config = dict(
    dataset='photos with spoken descriptions (Open Images, Localized Narratives)',
    image_size=64,
    translate=0.12,
    vocab_size=4585,
    decoder_width=128,
    decoder_bias='all',
    decoder_layer_scale_init=0.1,
    decoder_positions='sincos',
    decoder_prefix_bidirectional=False,
    decoder_tie_embeddings=False,
    lr=0.0033,
    momentum=0.95,
    orthogonalizer='newton_schulz_5',
    decay_fraction=0.3,
)
Rows from block 2 of the text decoder of a small image captioner, named by matrix and row number. Rows with one number belong to one neuron. Each number is 128 + 32 x the weight over its row's rms, rounded and kept within 0 to 255. All counts start at 0. After the name is the row's rms in percent of the matrix's.
After each neuron's rows are labels from the 100 texts, of 14976, where the neuron reaches its highest value: "fires on" is the input token at the peak. Only what is clearly more common there than usual is listed. The data: photos with spoken descriptions (Open Images, Localized Narratives).
# fc1: MLP up (decoder.blocks.2.mlp.fc1.weight, 512x128), inputs 0-127
# fc2: MLP down (decoder.blocks.2.mlp.fc2.weight, 128x512, transposed), outputs 0-127

fc1.223 110 [167 128 128 128 128 128 128  95 128 159 128  67 149 174 101 128 128  61 149 111 115 188 128  80 128 115 128 128 128 128  81 228  70  99 128 105 190 103 128 128 128 207 128  90 128 137 128 128 106 128 128 165 128 128 128 128 137  84 145 111  77 112 151 128 128  63 164 101  62 128 188 171 128 128  88 144  98 172 164 196 128 159 128 128 128 155  88 128  99 138  53 193 103 116  93 143 128 108 136 129 128  55 128 128 172 128 128 128 128 180 127 128 113 128  73 111 128 128 128  38  59 128 128 128 128 113 128  84]
fc2.223 107 [ 96 113 128 128 128 128 106 128 155 128  96 177 123 128 128 154 105 128 128 128 128 182 165  95 128 151 136  92 128  57 128  37 128 128 178 128 128 128 169 128  32 128  75 128 147 148 128 128 124 128  94 174 128 113 128 191 102 128 128 128 159 153 128  76 122 128  96 114 128 143 121  81 128 128 125 191 128 145 128 108 110 174 128 128 128 191 116 187 128 112  90 177 180 175 101 128 131 158 128  70 128 177 128 100 146 205 128 128 128 128 255 134 128 128 128 128 128 128 168 128 109 128 128 128  42 128 111 128]
fires on: "text"; "in"; "their"; ","

fc1.93 096 [143 128 128 166 128 147 136 128 128 156  78 128 128 178 128 128 128 128 128  82 128 128 130 128 194 120  43 168 128 143 166  86 128 128 232 128 128  93 128  33 178 128 114 186 124  89 128 128 128 131 128 128 128 128  95 128  87  78 128 128  89 128 113 120 128 128 128 128 103  32 128 142 128 128 128  78 204 128 163 128 128  84 128 105 126 152 128 128 136 124 186 128 141 128 112 180 157 128 115  21  61 128 152 128  89 170 128 128 128  87 128 128 128 175 128 186 128 128 124 128 128  78 128 128 128 128  32 128]
fc2.93 076 [ 18 128 211 128 139 128 128 143 128 128 128 128 163 204 124 128 128 128 138 128 128 120 128 128 194 128 128 128 126 128 149 128 128 128 122 128 128 128 128 151 193 128 217 128  63 120 128 128 172 128 128 128 128 128  73 128 128  60 128 128 128 128 128 164 128 128 128 128 127 108  79  80 128 128 128 128 128 128 128  15 128 128 128 156 121 128 128 108 128 128  75 188 128 150 133 128 128  82 198 148 128 176 120  76 129  50  89 128 170 153 226 128 128  94 182  56 125 128 128 128 128 128 128 149  85 128 176 128]
fires on: "shirt"

fc1.487 117 [128  90  67 128  99 101 128 128 152 124 170 128 105  83 160  91 155 116 111 175 185  68 128 145 128 134 128 136 128 128 128  93 128 128 128 203 178 128 196 156 128 128 146 224 128 120 168 121 202 128 113 154 128 128 176 134 128 172 128 128 128 110 128  68  20 167 128 106 112  88 128 105 128 128 106  54 185 140 128 128 128 128 128 136 128 128 128  36 128 187 128 109 128  81 103  58 128 128 128  55  85 120 138 128 128  87 146  93 128 128 108 128  72 101 128 128 128  81 128 128 136 128  80 128 128 128 128 107]
fc2.487 112 [128 128 178 128 140 128 128 215 128 128 128 128 128 128 128 128 128 117 121 128 155 128 128 128 136 111 128  63  89 128  92 128 128 128 137 128 128 128 128 161  62 129 128 128 217 128 128  83 128 128 134 131 187 128  73 121 128 168 198 128 218 183 128 179 128  84  64 197  25 140 157 128 128 109 128 106 128 128 128 176 128 128  96 129 148 128 124 186 128 128  94 128 102 152 144 128 128 115 177 128  70 128 128 128  92 128 128 110 128  39 128 190 177 105 125 128 108 128 128 198 128 128 173 154 140 128  93  52]
fires on: "black"; "red"

fc1.501 106 [111  71 193 128 128 128 128 128 169  94  97 128 138 128 186 128 128 128 128 131 101 128 128  84 211 128  70 102 128 213 128 128 128 148 128 166  74  69 180 187 154 128 128 128  93  76 182  87 128 153 169 169 203 185 150 128 128 128 128 128 128 128 154 128 128 128 218 128  67 150 128 128 128 154  99 136 118 128 128 164  91 128 128  88 128 128 103 133 153 128 141   0 128  73 128 115 128 128  66 128 128 128 128 128 128 139 167 128 128 129 119 128 128  99 129 128 128 117 189 187 111 128 128 128 128  70 128 124]
fc2.501 116 [185 128 128 146 144 176 128 142  98 128 153 128 128 163 128  37 110 128 170 162 128 158 128 194 128 128 128 128 128 110  85 128 128 160  49 128 128 211 128 128 128 128 151 111 128 128 158 128 155 138 105  42 150 128 117 128 128  74 189 115 128 128 128 128 128 132 119  53 128  27 128 128 122 128 122  71  56  75 128  75 128  96 128 128 112 128 128 169 102 121 160 146  73 128 140 128 197 141 204 196 128 106 128 128  75 128 128  47 128 125 128  90 128 146 128 142 128 160 130 129 156 128 145 128 128 128  82 160]
fires on: "black"; "green"

fc1.184 111 [128 148 128  91  78 106 119 113 203 128 131  94 131 128 128 128 129  79 128 128 105 128 168 128 210 128 128 128 113 128  69 156 128 105 172 128 128 199 128 128 167 128  94 162 128 149 128 175  29 139 108 229  88 128 128 128  86 128 128 128 128 125 161  91 141 128 128  63 108 111 168 137 128 115 128 128  45 141 141 128 128 139 128 128 128 192 128 128 128  39 128 102 118 128  82 128 221  94 128 144 159 112 128 105 168 148 128 165 128 163 106 227  79 113 128 128 128 128 128 128  73 111  99 128 128 107 122 137]
fc2.184 106 [128 105 128 128 128  92 128 128 127 128 194 128 142 128 128 128  30 167 128 128 128 110 128 128 190 152  89 141 128 128  26 112 125 128 128 128 168 123  42 106 128 128 121 198 133 128 128 119  93  73 128 128 128 181 178 128  74 128 128 128 118 128 108 128 128 128 128 128 127 117 114 128 128 176 128 128 106 128 128 170 128 128 128 176 159 213 183 128  85 104 128 165 128 128 128 154  90 128 128 128 128 188 128 128 128 128 113 128 128 128 117 204 128  59 128 109  71 173 125 128  91 128 128 128 128  74 255 128]
fires on: "in"; "looks"; "table"; ","

fc1.166 079 [128 159 128 128 126 128  31 128  97 128 128 128 128 128 128 125 128 128  76 128 128 128 128 135 128 128 128  38 128 128 128 128 128 128 128 119 128 128 181 128 117 128 198 128  80 128 128 128  58 128 128 128 128 174 146 179 133 128 128 176 139 128 107 128 128 111 128 128 173 128 121 128 128 128 163 128 128 128 128 224 116 128 168  53 170 128 128 128 171 201 212 101 121  74  51  87 141 167 128 135  41  52 128 128  98 128 136 128 128 128 125 128 128 128 128 170  54 127 128 128 128 142 128 128  16 128 128 174]
fc2.166 075 [109  36 128 128 128 125 128  99 128 128 168 109 128 128 128 128 159 155 192  79 196 128 128 128 225 140 128 128 128 205  41 128  16 128 175 128 199 128 141 128 101 128 128 128 122  98 128 128 128 128 128 128 128 128 121 176 128 177  75 140  76  42 128 206 128 128 128 128 128 122 167 128 128 128 132 128 128 128 173 128 128 128 128 128 128 133 128 128  86 128 128 128 175  42 128 130  88 128 128 128 128 128 128 128 128 128 131  98 128 163 163 128  91 177 128 124 128 128 118  32 128 128 128 128 131 128 128 194]
fires on: "text"; "paper"

fc1.321 107 [128 144 102 128 205 128 135 117 119 128 128 139 128  94 128 128 163 128 159  95  95 128 101 128 180  94 128 160 243 171 106 128 128 128  88 128 128 165 128 132 128 155 128 128 130 128 128 128 128 113 128 128 128  75  79 128 155 128 128 128  99 154 147 128 170 128 197 138 128 150 144  83 172 128  81 128  69 225 128  48 128 128 128 164 128 128 119 184 143  89 128  95  66 128 128 128 112 164 128  82 128 103  94 128  13  77 128 128  98 135 128 128 108 128 128  80 128  89 128 128 128 128  75 128 128  93 233 128]
fc2.321 128 [155 164  83 120 128 189 128 118  74 128 219 128 144  47 128 116  94 132 156 104 128 102 128 166 152  48 128  96 168 128 198 128 128  56  94 128 106 185 128 169 128 101 168 128 128  97 108 154 128 128 128 128 128 128 128  64 128 128 154 128 174  46 128  72 128 128 128 131 141 163 128 128 192 128 114 128 128  87 179 128  95 128 160 128 131 135 109 131 128 144 139 144  85 158 180 128 104 128 124 119 151 128  47 128 153 128 128 128  69 128 128 241 128 112  68 128 128 128 142  79 128 181 128 128 132 128 128 128]
fires on: "in"; "tree"; "there"

fc1.138 094 [128 128  85  90 128 128 128  72 128 128 128 167 128 128 128 162 128  62 128  61 108 128 129 128 199  29 128 128  60 150 128 128 128 151 139 106 128 209 128 247 141 179 128 130 128  87 128 169 128 128 138 128 128 159  93 162  92 184 128 128 128 128 233 114 128 128 128 128 128 128 128 142 128 195 180 131 157 111 122 128 128 128  96 128 128 128 128 112 128 128 126 128 128 144 155 115 128 128 128 128 128 122 128 128  44 137 128 176 145 226 128 128 128  82 128 128 102 128 158  58 128 187 128 144 128  90  92 142]
fc2.138 103 [128 128 128 128 170 128 103 147 169 128 128 128 162 128 128 128 128 120 103 128 128 131 176  63 128  85 126 131  71 122 162 234  72 128  37 117 114 102 128 128 132 114 128 128 131  60 128 128 173  65  97 128 156  94  70 128 162 192 128 106 128 128 158 128 128 141  99 162 128 112 129 128 172 128 128 128 128 210 128  89 128 226  74 106 128 114 128 128 128 128 128  77  29 160 212 128 170 157 121 128 128 146 128  77 142 128 127 144 128 128 100 121 128 128 192 128  83 128 128 162 128 133 128 110 186 128 128 156]
fires on: "an"; "here"; "another"

fc1.468 093 [128 116 128 118 193 128 107 124  54 128 128 127 151 128 128 155 120 128  39 128 183 128 134 128 128   9 132 157 120 128 128  55 160 128 162  61 128 128 128 128 128 119 128 128 127 173 128 128 185 128 161 170 222 101 128 128 128 128 112  99 128 189 128 161 157 161 142 128 220 146 148 120 124 128 128 169 128 128 128 128 110  92 128 128  97 128 128 159 128 159 206 155 128 230 128  71 128 128 103  96 116 128  73 156 110  78  89 128  85 128 103 134 128 128 128 167 128  89 104  83  95 128 141 104 128 131 128 128]
fc2.468 104 [128 187 128 128  86 128 153 128 138 177 128 128  36 128 128 128 153 128 176 168 191 128 197 128 111 148 128 103 121  74 146 193 128 195 128 128 128 128 158 189 171 128 106 128 128 128  78 128 159 128 149 134 128 128 128 128 128 128 128  16 135 173 128 127 131 128 145 128 113 102 128 128  94 189  31 128  62 134 128 123 123 128 128 125 157 128 179  79 156  94 130  82 157 154 128 142 128  69 128 164 128 128 120 128 128 128 128 103 111 156 126 113  81 104 128  55 182 127 107  54  70 185 123 128 128 128 128 128]
fires on: "and"

fc1.503 122 [128 128  60  91 177 113 128 128  84 128 124  76 119 151 133 136 121 157 106 128 127 148 177 128 128 128  90 135 184 173  94 126 173 128  84  55 122 176 126 128 154 101 128 113  95 128 128 127 170 128 128 128 128 128  70  51 128 128 185 113 128 128 128 128 128 128 128 128 154 157 145 128 127 128 105 227 150 150 156  80 116 179 148 100 195 189 128  88  85 127  88 128 140 128 145 146 128 199 130 123 128 200 128 152 128  99 128 128 128 112 128 182  45  19 179 146 128 156  99  70 113 128 118 120 128 128 127 128]
fc2.503 102 [ 96 215 128 128 122 161 119 128 128 107 128 146 233 128 128 128 128 163 128 128 184  91 147 124 128 108 172 128 128  96 128 177 128 128 128 128 128 106 127 128  99 128 125 128 109 128 168  35 128 128 128 128 128 128 128 128  91 140 165 173 167 128 153 205 128 128 128 196  73  99  80 128 208 128 128 174  92 100 128 128 128 128 128 128 137 128 236 123 189  76  92 128 163 128 128 197 128 110 130 128 128  71 128 128 128 112 128 128 128  92 128 142  62 156 128 128 128 128 127 128 128 128 128  61 233 128 140 128]
fires on: "other"; "many"; "of"; "standing"

fc1.202 115 [126 128 128 161 237 128 217 128 129  73 128 128 176 128 128 156 185 128 128 163  31 128 128  90 128 128 128  60 128 175 128 128 125 128 128 128 145  93 102 128 151 128 128 128 128 128 128 128 128  94  93 129  70 128 128 128 162  83 128 128 135 128 128 123 128 128  82 128 142 148 128 128 127 128  68 128 128 185  72 128 116 128  79 128 159 173 128 128 137  68  59  92  71 128 119  90 117  98 128 192 129 170 128 188 145 128 128 128 128 128 160 128 128  57  89  53 138 128  68 128 195 159 128 128  93 128 178 128]
fc2.202 120 [128 128 118  73  41 128 128 128 126 112 128 191 128 154 135 128 128 161 128 164 153 128 128 204 128  77 128 108 128 128 235 130 128 137 154 129  59 115 165 128 128 128 128 105 128 128  65 128 128 128 116 193 128 130 128 128 128 152 129 128 128 193  36 128 104 128 128  76 128  82 147 128 128 132 222 167 166 128 128 128 150 128 109 128 138 118 128 128  61 128 128  68 128 118 117  75 128 128 128 129 119 192 128  72 130  56 174  80 128 185 174 128 164 156 128 128 155 150 128 128 128 128  54 172 128 128 128 128]
fires on: "in"; "of"

fc1.470 094 [ 72 128 128  45 128 111 128 128  67  42 128 128 128 112 120 128 233 128 128 128 101 146 128 118 128 189 128 193 128 128 128 183 128 158 128 128 170 162 128 136 128 143 176 154 196  72  70 128 136  95 126 128 128 128 128 154 128  66 130 193 128 128 116 157 170 102 200 128 120 128 128 128  93 128  52 128 128 128 128 205 128 128 128 121 150 139  84 128 128 128  91 128 122  48 128 128 168 128 141 128 145 128 128 128 128 138 128  63 128  33 128 128 128 128 128 151 107 128 128 104 122  98  59 128  68 128 128 130]
fc2.470 096 [230 128 128 169 128 128  60 142 158 128 128 131  99 165 105 167  79 149 128 128 128 128 141 128 128  93 128 128 128 128 128 128 247 128 140  70 160 128 128 128 128 132 128 153  73 128 128 129 128 128 128 142 128 128  59 128 128 128 128 128 189 154 116 128  76 129  74 129 128 128 111 128 128 213 128 145 129 140 139 128  64  22 128 101 172 128 194 128 128 128  80 134 128  86 128 128 128 128 128 128 128 125  37  97  56 186 128 128 128 194 150 128 169 128  77 178 128 128 128  90 128 128 128 150 128 128  92 128]
fires on: "text"; "paintings"; "-"

fc1.144 099 [179 128 128  97 112 145 128 128 128  60 128 128 128 133 128 128 223 128  72 128 101 128 175  46 191  79 128 128  59 128 167 128 167 192  63 128 128 147 128 193 128 128 128 168 163 128 142 148 128 128 162 128 128 128 134 173 145 194 128  67 148 174 128  45  80 151 187 128 111 128 196 144 154 128 106 128 127 128 128 128  89 128 128 128 128  60 128 189 128 197 112 128 128 118 128 128 128 128 128 128 128 128 185 128 128 100 124 128 171 121  85 128 128 203  94 154 128 128 107 128  75 153 128 128 125  81 128 128]
fc2.144 107 [ 81 128 128 128 128 128 128 128 183 163 163 128 125 128  74 128 158 128  68 128 128 128 128  32  71 128 118 128  86 120 138 126 255 128 128 128 128  50 128  58 128 100 113 135 128 100 192 128 185 128  33 138 128 128  77 128 128 147 128  36 128 121 128 128 128 128 128 181 120 149 128  55 128 143 128 221 128 128 190 128 128  94 102 128 130 127 163 128 128 128 128 128 128 126 128 122 181 128 224 136 128 128 128 128 128 128 128 128 128 123 128 128 128  92 128 128 128 128 128 128 128 125 128 128 128 114 194 128]
fires on: "an"

fc1.289 075 [156 128 129 128  97  66 128 142 128 128 128 116 128  65 246 128 175 128  88 128 128 164 128 128 107 128  58 128 118 181 128  86  68 128 128  93 128 146 128 128 109 102 187 217 127  77 128 128 113 125 128 128 105 150 128 128 128  77   3 128 128 127 123 118 125  84 155 128 128 107 201 128 164 159 128 112 128 191 123 157 128 156 128 128 128 114 132  40 180 128 128 128  99 128 128 128  94 128 128 130 128 128 185 128 140 128  94 126 175 128 128 128 128 159 128 128 137 145  69 224 128 128 128 128 109  83 128 119]
fc2.289 076 [ 62 133 128  49 128 121 128  85 128 128 128 178 128 128 114 128  63 128 128  90 128 128 151 146 128 128  88 128 128  76 128 128 128 121  71 128 128 128 129 179 128  41 119 128 128   1 139 128 128 128 155 128 128  53 128  83 162 125 128 188 128 201 128 128 129 172 128 128 120 128 128 128  49 128 128 201 128 170 128 202 128 128  95 128 178 128 126 186 128 124 175 128 128 132 156 128 135  77 128 128 128 160 128 159 128 128 128 177 128 128  87  69 115 149 128 197 128 210 128 128 128 128 147 128  90 113 119 128]
fires on: "black"; "are"; "there"

fc1.439 126 [116 118 131 128 114 178  73 128  65 171 128 128 214 128  74  95 177 128 128 171 169 128 128 154 172 128  79 144 158 156 122 128  77 128 128 186 109 128 128  87 212 128 128 169 177 128 128 157  88 160 128 128 128 128 128  88  76 128 128 128 106 128 150  80  45 128 142 128  50 111 144 148  95 128 175 128 138  81  67 128 128 119 152  55 128 128 128 137 128 205 128  59 123 128 114 128 122 152  69 153 128 128  89 128 128 128 171  34 133  93 128 128 137 128 119 128 153 131  92 100 144 158 130 144 128 128 128  80]
fc2.439 117 [168 179 154 128 128 171 129 150 193  58 128 128 133 121 134 128 191 128 150 128 128 104 122 128 128 126 128 132 128 128 128 182 159 154  96 143 128 126 128 113 168 166 128 134  57 128 111  94 128  86 128 128 190 128 128 117  76 128 128 128 166  98  25 128 223 128 139 128 167 190  97 127 204 128 111 128 128 128 128 128 173 128 128 128 164 128 136 141 144 103 189 224 121  56 128 128 128 128 109 128 128 126 170  86 128 128 169 118 194 128 124  70 128  94 128  91 128  29 128 128  80 123 128 128 128 105 128 128]
fires on: "shirt"; "bowl"; "bottle"

fc1.368 101 [128  59 128 128 189 128 101 152 175 128 128 128 128 128 112 182 203 128 162 128 128 128 143 128 128 170 123 128 128 158 128 128  62  93 151 128 194 139 128 128 128 128 124 128 128 129 175 128  80 128  74 188 128 123 191 121 128 128 124 128 113 128 128  34 182 112 108 128 110 195  81 128 102 113 126 128  51 128 146 128  50 134 128 122 100 128 200 128 128 128 133 153 137 152 145 105 128 128 147 147 128 128 128 128  19 131 128 128 215 128 176 128 128 128  90 157 126 128 128 197  51  81 128 158  98 128 128 129]
fc2.368 119 [128 207  80 172 134 128 128 128  14 128 128 128 128 128  87 111  91 128 101 142  69 128 105 128  77 128 156 128 128 128 135 101 170 135  90 119 128 186 130 128 170 128 191 128 128  70 126  97 128 128 128  89 112 174 128 128 150  94 128 114 119 105 192 128  76 137 128 113 128  47 181 177 128 128 170 143 128 128 110 173 128 178 126 128 128  98  92 128 111 128 128 128 128 128  90 183 124 171 128 221 128 149  81 175 128  53 168 111  88 128 128 128 128 128 128 120 128  76  70 128 173 162 122 128 179 100 172 121]
fires on: "in"

fc1.404 103 [128 214 128 100  91 201 128 128 128 144 125 168 207 189 128 200 128 154 128 128 128 100 128 128 185  95 163 179  94 185 147 128 118 134 128 128 128 128 152 128 128 128 128 128 128  41 128 128 178 128  47 128 128 128  79 128 128 184 141 133 128 128 209 128 128 136 128 126 128  69 128 128 128 128 128 128 128 128 128 127 134 128 128 128  85  74 107 119 128 141 101 113 117  99  93 121  88 128 128 128 128 128  89 108  71 128 117 128 128 128 122 129 155 119 128 255 128 128 128 150  84 128 128  83 161 128 128 128]
fc2.404 111 [128  31 128 159 117 110 166 149 104 200 128 128 128 128 128 128 237 128 127 128 128 136 182 139 128 128 159 129  60 128 128 188  99 103 128 136 128 128 109  71 128 183 128 159 128  89 128 128 128 128 128 143 121 128 149 128 128 128 128 128 145 128  95 118 155 131  38 133 144 128 157 148 123 207 128 185 146 128 128 161 128  54  89 128  16 128 128 192 128 128 134 128 144 191  97 128 128 128 106 128 128 172 177 128 128 164 114 162 128 128  97 128 128 172  86 121  63 195 128 107 125 128 128 128 128 134  64 128]
fires on: "an"; "we"; "."

fc1.105 102 [115 128 101  60 128 128 128 128 128 128  30 128 128 128 128 128 128 128  96  72 128 110 149 180  52 128 128 128 103 173 128 128 128 128 128 128 128 128 188 122 128 166 128 126 128 128 128 128 144 144 200  76 176 128 128 128 128 128 128 153 128 128 128 128 128 128  80 169 128 128 122 128 106 128 116 165 141 128 176 128  83 220 128 128 128 229 128 128  82 128 128 128  73  88 149 128 173 128  91  96 128 124 211 128 128  83 175 183 128 118  63 128 128 128 120  99 211 163 128 128 128 128  64  53  62 162 117 128]
fc2.105 105 [ 96  82 128 112 128 166 166 128 121  84 116 178 128 128 128 111  93 128 128 128 128 135 116  60 166 128 128 113 128 174 128  53 154 128 178 118 128 100 128 192 128 128 150 128  81 128 147 128  92 170 134 154 141 128 128 128  49 128 128 216 128 128 117 142 128 128 188 151 135 128 128 184 218 128 103 128 128 128 126 171  46 128 128 128 128 135 128 143 210  84 140 128 132 125 128 118 128  79 114 108  93 128 143  24 128 148 128 128 128 128 127 128  63 245 135 140  96  89 128 130 128 125 103 128 119 169 117 174]
fires on: "and"; "taken"; ","

fc1.75 102 [188 166 128 128 128 128 128 128 128 128 128 128 128 128 128 128 174 118 128 128 128 123 128 128 200 176 128 179 128  65 128 128 128  27 128 128 126 128  94 128 168 128 128 128 102 128 162 128 106 128  58 104 128 128 128 176 199 128 152 128 128 105 128 128 179 134 128 128 147 189 132 198 128 110 128 128 100 143 177 128 121 128 187 128  66 128 128 200 128  88  57 113 128 128  43 215 169 128 127 104  83  80 115 136 128  77  72 128 132 113  94  91 128 128 128 128 128  93 128 128 128 128 116 128 144 128 230  71]
fc2.75 113 [128  81 128  63 128 130 128 128 128 112 169  68 125 128 128 128 128  94 141 128  81 158 128 155 151 182 166 128 128  94 128 120 198 128 128 176  64 128 128 125  86 128 128 128 187 128 128 102  98 165 114 128  52 162 111 128 128 205 220 151 128 128 128 152 187 128 128 164 128 198 128 128 128 136 195 128 101 128 113 128 142 138 155 128 157  95 128 128 128 128  58 128 148 178 128 136 128  87 135 128 128 201 128 128 128 118 182 128  59  75 221 170 128 128 119 128 128 128  76 128  88 109 128 102 159  57 128 128]
fires on: "in"; "i"; "windows"; "as"

fc1.421 097 [210 128 151 108 128 128 128 128  46  98 129 128 128 128 128 209 180 131 116 128  57 128 177 128 128 128 175 224 173 166 128 128 128 144 128 128 128 128 106 116 128 152 199 128 203 103 115  77 165 128 128 128 111 170 109 134 128 128  55 133  48 128 189 128  93 128 128 128  68 208 128 128 110 128 128 128 128 192 128 128 128 146 128  98 154 128  89  70 128 128 142 117 157 165 125 128 128 128 128 128 128 158 128 128  45 126 128 118 118 128 128 128 128 128 128 128 128 164 185  78 134 207 128 128 140  99  87 148]
fc2.421 106 [128 128 107 167 128 128 128 190 196 128 103 128 179 128 164 107 128 142  79 128 128 128 128 128 118 183 162  30 179 128 128 106 128 143 128 121 123 128 128 175 132 137 128 129 128 128 128 103 128 142 128 215  68 128  76 128 128 128 128 128 231 127 149 128 130 134 132 128 126 114 143  86 128 128 128  47 128 175  79 128 128 150 110 107 130 128 128 107 128 118 128  73 128 140  86 106 177 128 128 128  74 128 162 128 128 128  59  76 128 128  87 128 209 128 128  48 223 128 128  69 128 134 161 128 157 185 160 128]
fires on: "and"

fc1.26 103 [ 82 140 155 128 128 173 128 154 209 191 167 215 128 128 128 159 128 199 131 139  88 128 132 110 128 128 153 128 128 132 128  45 128 128 128 165 164 128 128 128 128  70 128 128 128 153  95 121 128  45 128 128 128 114 128 188 128 151 128 174 128 128 128 147 173 150 157 128 128 128 128 151 118 128 120 115 129  19 128 128 128 128 128 188  45 128 128 128 128  50  19 128 174 125  81 147 172 128 128 128 128 128 128 128 126  72 128  68 157 128 159 191 128  95 136 128 158 129 128 128 128  78 128 128 128 128 102 116]
fc2.26 106 [218 128 154 128 128 128  88 123 111 128 128 112 177 128 194 128 128  97  12  70 128 128 114 210  90 130 128  47 160 121 128 128 128 128  43 116 128 128 128 178 193 101 128 168 163 125 128 162 140 200 115 128  79 128 158 128 114  27 128 128 109 150 132 128 128  68 128 128 128 169 133 142 128 128 133 128 128 128  78  91 128 128 187 128 128 128 128 128 128 128 128 128 192 163 128 127 128 112 128 169 155  82 128 103 125 145 141 191 128  98 128 124 128  93 128 128 124 142  79  59 128 145 128 128  73 122 128 132]
fires on: "in"

fc1.277 111 [128 120 141  99 172 128 170 102 105 126 128 128 128 128 128  76 157 128  86 128 128 128 139  96 185 128 128 128 128 128 128 164 128 128 137  55 137 120 167 166 128 128 128 176 156 128 128 128 117 255 190 128 128 128 128 128 128  99 112 169 128 192 125 190 140 128  99 205 128 176  75  73 126 128 101 180 135  65 128 128 119 132 128 128 111 126 119 138 128  43 159 128 128 128 120 107 128 112 128 128 128 128 128 255 165 133 130  80 214 102 133 128  57 128 172 123 128 112 128 148 128 128 112 128 144  90 101 126]
fc2.277 102 [149 184 125 128 190 102 217  84 122 128 136 128 144 128 167 128 109 143 176 128 128  58 128  58 190 103  86 138 118  76 171 194 106  55 128 128 128 128 128 141  40 136 128 171 128 159 128 128 128 171 128  88 128 128 128 150 128 128 183 128 141 128 122 107  90 122 128 148 128  52 128 149 160 126 128 102 106  75 128 119 133 128 148  97 128  72  75 128 165 128 147 135 128 137 173 128  93 167 100  44 127 163 149 128 158 171 128 140 128 161 158 145  56 110 128 128 121 128 137 217 128 128 186 128 128 128 124 128]
fires on: "green"; "blurry"

fc1.295 104 [128 125 135 128  95  90 128 128 128 128 167 128 128  62 172 128 128 128 128 128 128 128 128 124 217  30  95 128 107 128 128 136 191 128 192 128 128 128 128 125 108 128 201 128 128 102 128 128 212 123 128 128  75 116 128 128 128 193  74 155 238 128 127 128 125 186 128 128 128 128 128 128 128 128 154 128 128 128 157 128 190 128 128  99 128 128 128 218 128 177 128 128 128 178  52 129 117 128 128 128  64 118  56 114 120 128 128 119 122 128 133  45 128 101  99 135 164 128 182 128 178 128 163 128 128  80 128 134]
fc2.295 095 [128 103 122 174 214 126 134 128 164 128 200 128 128 128  91 128 128 128 199 128 192  76 128 128 128 150 128 128 128 128 176 123 105 124 128 178 128 114 128 128 128 135 128 128 143 128 157  54 128 128 128 128 142 128  95 170 147 130  37 128 128 128 128 128 154  36 186 146  87 187 203 128  79 117  65 104 128 128 128 128  56 128 128 128 128 128 118 116 128 152 121  77 128 128 134 128  72 176 104  68 128 128 128  97 140 128 128 125 109 128  25 128 128 128 111 128 116 195 128 208 102 128 128 128 189 128 128 136]
fires on: "black"; "at"; "smile"

fc1.64 105 [128  83 128 128 128 146 128 128 148 102 128 128 126 128 128 128 179 128 128 128 157 128 142 118 103 128 128 226 128 128 128 128 128  43 128  99 128 128 112 128 174 141 128 129 116 128 128 109 128 108 128 128 160 132 128 123 164 174 125 128 130 128 128 162 128  70  98 165 128 128   1 128  91 155 128 107 128 128 255 128 128 128 138  33 106 128 128 162 128 145  42 128 142 128 128 122 126 217 128 171 128 144 121 158 128 118 128 128  81  53 128 197 144 175  61 140 128 121 128 128 128 128 110 128 128 128  63  93]
fc2.64 124 [119 130 112  63 128 160  97 128  69 128 121  69 103  99 123 119 189 178  51 128 128 128 128 128 153 128 148 128 128 133 128 146 128 104 126 129 128  79  63 106 102 128 135 156 128 142  63 178 128 128 128 128 140 119 128 128 128  55 128  71 128 173 129  59 245 133 160  73 126 203 150 128 128 168 128  70  87 128 185 122 128  92  77 132 128 102 128  97 140 128 178 128 128 148 128 128 138 128 112 188 128 128 117 133 128 155 128 131 159 128 128 128 232 128 184  90 128 128  46 111 128 144 128 128 128 117 128 128]
fires on: "and"; "be"

fc1.370 108 [128  62 201 128 128 128 125 128 128 145 133 128 147 128 128 128 128 143 128 192 128 128 138 128  88 128 158 128 128 165 128 136 128 128 217 122 128 128 128 177 191 138 128 126 154  99 210 128 124 128 128 128 192 128 103 180 128 128 132 148  92 140 132 136 176 128 128 170 128  91 140 128  32 128 128 159 128 128 128 128 133 103 121 128  55 100 128 215 179 128  98 106 243 122  92  87 128 128 128 120  42 128 101 138 128  97 206 128 128 128 128 128  47 123 128  94 128 128 165 100 128 133 128  71 128  96 145 128]
fc2.370 102 [169 154 128 125 128 128 128 128 128 128 245 128 133 162 134 128 128 128 100 128 110 128 128 128 128 132  30 128 128 120 112 184 118 122  93 150 193 128 124 128 128  93 155 158 128 128 109 178 128  84 140 135 128 128 128 128 128 128 128 128  84 128 128 158 128 174 134 128 182 128 201  96 193 128 128 122 128 128 255 128 128  34 128 128 191 102 128 137 128 128 206 192 209  56 128 128 140 128 136 104 136 128 128 111 128 100 128 162 128 103 163 128 162 128 128  51 128 128 105 128 128 125 128 128 133 128 128 128]
fires on: "green"; "dried"